Weights of a small image classifier.
Model: 24-pixel images, arch xception, norm batchnorm, depths [2, 3, 4, 2], widths [160, 320, 640, 1280].
Training: adamw at rate 0.0016, 12400 steps, batches of 256.
Data: trained on photos of plants, animals and fungi (iNaturalist), 155796 training examples, 20.4 epochs.
Rows from block 8 of a small image classifier, named by matrix and row number. Rows with one number belong to one channel. Each number is 128 + 32 x the weight over its row's rms, rounded and kept within 0 to 255. All counts start at 0. Numbers have three digits each.
Before each channel's rows are labels from the 100 images, of 14848, where the channel reaches its highest value: "responds to" is what is common among them; "colour at peak" is the nearest of a few named colours to the mean colour under the peak. Only what is clearly more common there than usual is listed. The data: photos of plants, animals and fungi (iNaturalist). In brackets: how many of the 100.
# convs1: first pointwise conv (model.blocks.8.convs.1.weight, 640x640x1x1), inputs 448-511
# convs3: second pointwise conv (model.blocks.8.convs.3.weight, 640x640x1x1, transposed), outputs 448-511

responds to: phylum Arthropoda (93); class Insecta (92); order Coleoptera (31); family: Coccinellidae (26)
colour at peak: brown (61)
convs1.358:145121132099138149085119119123135129159132097118160119159116081112063120165164148157166106154107130170148139088046128123129191156122113087126115113159131159140178105105092167113100131148153079
convs3.358:205140102142147147149149150169145110103142122104148129147107162171135101066162147224230143081118173096127183121218149139147167114068104133167151113071126118098154131129107126111079118155139161

responds to: phylum Arthropoda (82); class Insecta (79)
colour at peak: brown (59)
convs1.628:089123146113185143145115127132088094126084131135135156073172111142166150171149114112108126167166120101109139092072201117123101122125092116095131095105034215137137091144132108142107115141098103
convs3.628:181086092081113118141129095188113086126123159123123150108118114184088069081182123169120144145151105089143134160144143135120139096158094140107149085160101080176145117104087141141122140106113144

responds to: class Insecta (66); family: Nymphalidae (30); order Coleoptera (29); family: Coccinellidae (26)
colour at peak: brown (62)
convs1.319:165054142158177090082128142136144107167116180080085130090118098117126103155176106144183109132082122177087102130119147096119133157113128074143171101106159146139123120129141152116082113127094105
convs3.319:098133169097137034088115163105170128104127089074092125081102131129142133172095137035154067157140159101112132071093138105128098162130095122108107129080137116133118139110186126137200109063137151

responds to: class Insecta (100); phylum Arthropoda (100); order Lepidoptera (90); family: Nymphalidae (71)
colour at peak: brown (68)
convs1.27:134046140159136130221137131161180170110144162105161121133121136174137145121106064103144127101089123073162098101102100139125116123127174142098156046146171107097131120128085121138107136115150076
convs3.27:142193049098145180203149164163127126112098110164164133129165122119145139192142043164128143126188128139115145170171094124110201110163135153143192093139133126116154127184070093140088107194133111

responds to: phylum Arthropoda (100); class Insecta (93); order Coleoptera (29); order: Hymenoptera (27)
colour at peak: brown (62)
convs1.217:072075126113152118133108113115084205137113125140123157085121118116125166125090104104117136156139203130117138145106197144135067109116103121125105139128127198144138105108137040146141115129103100
convs3.217:187096134102104124125181083155154137078120050094134142139085158113110082145116135108132140145160161121100154101165152104155183114158096130093082095144090102182148126130103142128093156098128164

responds to: phylum Arthropoda (100); class Insecta (97); order Coleoptera (28); family: Syrphidae (25)
colour at peak: brown (58)
convs1.13:161074147107178088204165124162136121142111113161117063105114171147169125155154165167121133157122132107080119119111139103191091159124093127125169171185168148161107138113143161152145140158112164
convs3.13:128083176099092093148116129122152137142115188086086146142142054130131136132097085118088076122158000144136095147097082132102025110140095098130146133132103166139090113123135100135095112150138065

responds to: order Passeriformes (69)
colour at peak: brown (57)
convs1.597:126124105115175175156074144153091160135141162087134155153118164104173088181095161179129102109121141158160159136149125000154126122150116116145115118158150148131155156156095090060106140149142081
convs3.597:149090080147081133123132150072118089199116098097133150126197170099164035170104128137120135097135137105127120136094150117154109106166078087142119117167154171138137132099160120105128142122077101

responds to: class Insecta (69); phylum Arthropoda (69); order Lepidoptera (50); family: Nymphalidae (48)
colour at peak: brown (57)
convs1.415:174084199153114139159137149091104138111126174202146116156143144174157113106172151151156136115112136169125151167134131014123081149122149112174173127148126132089152094155108087071141089176115073
convs3.415:145084108136061091081145153056158105176140089089106163142154157137158031111125076130150114119113122114125113114050145115171108154166086062108135137158107180135165147127156127115060140114122118

responds to: order Passeriformes (61); family: Nymphalidae (25)
colour at peak: brown (53)
convs1.22:182126143120158159121127149116066166148100138123162167140146158080124119160138167147100136137148160182127169142160133000142103100141142118191131157102120198139079144131083069100134109107128094
convs3.22:145091091101091133090109136068124131202129119096159176163163178129179082102119086177115121136106117141162086153083128131153091110160090113142133158189122136122126077120123121106060122150089087

responds to: phylum Arthropoda (76); class Insecta (75); order Coleoptera (61); family: Coccinellidae (61)
colour at peak: brown (57)
convs1.446:108169126174107171100144102135136122123159110155167167148144106126092116106108107074105107180157112141094110172071190122137113130148145083147101114157062187130160138157092134123085161128150117
convs3.446:228077089172144114092123142093129041139130157129134179118068176117110104072120160191164086114138142133146124131123139155177073129146157107134114154165149056081151127077054099154103142109128119

responds to: class Insecta (68); phylum Arthropoda (68); order Lepidoptera (43)
colour at peak: brown (55)
convs1.133:095110167124067145101098085058114146073072134131140108148154151143126123162131119096080149148161115154112090116111082109141089130085085114129139096099149129173100097142115168135143119105142084
convs3.133:126137142127142102170134153170082177136154127188156132117106127186087127176124167088120195145118110117059148134148154142122083105114178165133149145081147108080109107087085127176216128106129156

responds to: class Insecta (90); phylum Arthropoda (90); order Lepidoptera (80); family: Hesperiidae (29)
colour at peak: brown (56)
convs1.75:104117131066213105062167111169111153127083111107117091135135067114171136167124048145151115131075151156135113101133146120141050135093165167113197121055162134133090133097062107095145157066115063
convs3.75:149194132135208147181051172203087123129117082149141111140098092176107116096155112177162094104108160071079159095184116111136185109077126085149220105154062148110194139121138067156132164180168113

responds to: order Passeriformes (53); family: Nymphalidae (28)
colour at peak: brown (53)
convs1.312:146097166117140156112129164142059180134099129154133169134128173122151106166162167164115151124120136149120204170138130000106103139147152150156147157140098183107091104181069087080125116150160057
convs3.312:133098079156083098102135137050118142174110107126153169148139166138193034109108093197133138095098097102142110133094123138155149139158102125139138162178111159136142108124108127105043129129098107