{"num_classes": [15, 67, 181, 646], "arch": "xception", "hidden_act": "relu", "mixing": "mixup", "init": "torch_default"}
Rows from block 4 of a small image classifier, named by matrix and row number. Rows with one number belong to one channel. Each number is 128 + 32 x the weight over its row's rms, rounded and kept within 0 to 255. All counts start at 0. Numbers have three digits each.
After each channel's rows are labels from the 100 images, of 14848, where the channel reaches its highest value: "colour at peak" is the nearest of a few named colours to the mean colour under the peak. Only what is clearly more common there than usual is listed. The data: photos of plants, animals and fungi (iNaturalist). In brackets: how many of the 100.
# convs1: first pointwise conv (model.blocks.4.convs.1.weight, 320x320x1x1), inputs 160-319
# convs3: second pointwise conv (model.blocks.4.convs.3.weight, 320x320x1x1, transposed), outputs 160-319

convs1.315:104085076115082153184124123140118102143064119164117151132138106161114151122125119140134167148111119114166109159067147101193100131148153112167141163138163131142078122082179115186130172121118079088105125131179084095106159122180156180135136118184121130116117133158097074119142137132135087101133159123153115123107166143075125133043105111141075160189063071088152136102130080085090118155123137123079111131149132145115100082146134143118152093136096109091093108145116143145161189187141100
convs3.315:112063075134125119128081132142108145110103141085129078177091104111159161103170087130121095172116167160061123180152136120169087114124113106151114109126144142108139125109123092127114204110116131155110127086109126083147116177138105092070080136169205155103135127129139112105088125085158130142142081111126216125190061131112168135135137125168127164145197119117105147146160026147099105114125129109134162171146143154103107154097181135154161135094191123159128135118173138179132097113164116
colour at peak: pink (28)

convs1.32:161151113137156117107104059093132141076131108118142156176106132069101138135101120119117137119049152190137095085137125133157156139128099171150141119120142114188117127166144113117161128141130126163148154128122111162129137078178152097060148122095102140089149108158187062148108097039157118110102149148156109155141163100098108159142086186107140150079136132199134148138128150108108143198103180115129087105138073107127098126088115050145152153121089130185136105053091127183069224154108122
convs3.32:113169104116167151134100186035038104126058154139147120171133173127121147122063117120121111107099161099135146120119166108078150115134104180157086143099100143114163136151167087158083055118101129166156136120107057108150135155074102168103126091123164118071176118086131139146124127150116152090116118150069091124122117155161085091088175144085098156104140171172110108103137143123098084245122085165176168160150141130148042132113112140171169156103188128122171149140105122110154086104141176
colour at peak: pink (27)

convs1.95:168167105186109191125104095125146112146123104132114121162119196206115156110141096154101054145139123130113147148125125131095157118148165106190106060105128103170120107138084147112136133117126109166106074134114103082122175105116111213150144182117106161117134118068165132140180106093069136107094113143203115156113155106184120100119116101130153142194127148197151126102130131108142126178115131100168124138142125081115170111180177143127122085130146114140114114153049161093143150058136103
convs3.95:210125148166101161119179107126168141187149173091162087105140160187113095166081138138116125109090170082200144168142161076056226131140107154130107156151116095136130147102147201093141099074162137132125124102163161202171172088157112178112105124133110155113127125052110068120121133124201091074099132130141160151112145093099138100089101091140187110169089089139115123062144115151143139151105113068079129134147132094168165110133160152105110122131110173188140156189139094121090120179139087
colour at peak: pink (29)

convs1.117:089152092105066153124110118139134106154135125151122118118136130138151162095132132110150054097080141182089069090122120114105185108113092143130112210129115122108114147129120137138111148141107095126109186155108149100158100128169195076090101123132089149123176137126154161181092098100105130178146131126138134135135132118152132167132160180162087084119127151116157141174138101067157147149101147126105135112133091131143086119128125079163175167121082139137146069093102081148132157136128106
convs3.117:140143117144129141153105166072104111164086148140157162108149153138137115064109157166117151175115148098165146167155154156124151075150091151162123153125145179093105136141163102111096108122148104130195136145123125156131165145111115147079135115160135137095134143102107176132166161096233164111140139145118216163133202158146133136139136097095129127124124099108119137133158147105166146154186138146170143131119167125170089134187148134152124119112093095125146144111136103144118108126135135
colour at peak: pink (31)

convs1.253:095138149136220120129112115183134146123122153064118158179076145098152149105111143092126184097131194160150163068068112125109078148186117131152118150124171130118100094081136164118102103129100135136092042076128144111156116175099128143130121143105089177110116135055096118111129143124106170105082137096136094136121137118172142143180196144118114112133131152157106091085106118111127139124058111133118135155132158156128121093160138144158165110119134132096059126108171051109161106179167163
convs3.253:104143152141148129187171172079126148111165125093113097059147104084084126097123087205074180145128129175123114133107038027193141136136151124103125120152177103091153156120110123178182165110164152170168132120132172118136078124150161115115158147127118112087163120145169142113109137141164142124149166146112111194147126179125145180106142164134132130103106169139165101142120092126128125160155057159081095150108167129105139066129143115119084101111129142148094029082073225085155116116111069
colour at peak: brown (52)

convs1.121:104149054110123170095112153196116104135108122069142103173183113205126131118118151105138126175184067146110158145088098117161163143146190125109101138164066113129063176142137111087105134120150127140119105150123164163106159095153166132155094104115144165129108059155101127135183182088100097099132067094095156065163136111156131074128140119110104105203169109107126170141083122144139151155171130127103125150123109099087127134121086132144144059158109145117141157162082113140124139170114084
convs3.121:084092090191092131106084071170159165155119061164131115115147169118133113109147127126171144125152113138097118130229134154143079117147140167161116104127102147099166136119122141158122107181169071126110101164157119110113132123085137155168150085105096129205137101106179149144162169120144095104145112121228159090098111111111076106106120146079072166135133143119089125106110084152165030073067079141151160126168116129174133138137109100096145166108080094084172136159148119168195147121068150
colour at peak: pink (36)

convs1.219:131119126065083145138118170147121142134112165124107188172108120142133138148104107071132134126155126158134135094125100119100187083200203129154123176183071121097136109148172180178140076076114077087125124151087130083095138130126145089152164129117146117187108090161184106127102166116156114122167153130199195166121119113183125143122068177186095144126075061128067137138117122106166076130160134125153150099148094151157127113095162097149114113234126117079188128175168156179121191103167172
convs3.219:135148132152096128153098096093161126066149169124111076130187148168143164172106160160160184122170101122085183144129135165151190148193130166060166132153129131110171138139135172108117170187119115146180153122148107158099095132135106085129133200135158081115109145114155177123052106218085139115148161129080134120103157153120134125147112140143186147081136119124111120146118149127097147064124072189112163133128164136181111130140174102156156146205109150121083137076066136090166084128138084
colour at peak: brown (49)

convs1.278:103127079086167155172158102112152176113126139043121129229101176117146137115086162139089119116112127098116145197129087106160168164123123128150139111114025123110129098110148139145157141122138187172117128105166152101145138122107067212072232134139133109141155137112129167132115093116172140104121107124164103101217148118101140118145124148130152136092108199193154128124116108134142172140129127153136164116110077194103135120117199121187098087143135119131147110123041102149113111079134101
convs3.278:139097146101172076139136124158123064097136117109110122149094099147088118102181095168158143211099126120073067091126135111169107122127151138141167121126099123177121117157159130126150117100115171144132118092053139143135089099131137139110019142075124114160082000173150136153128160120143134142105173195125106086085136098107120135066125120178127119097122106114089128129121145096105178058088099102117096075106105132103141114096120130101133115133200150110185170129101137108153126084152106
colour at peak: yellow (27)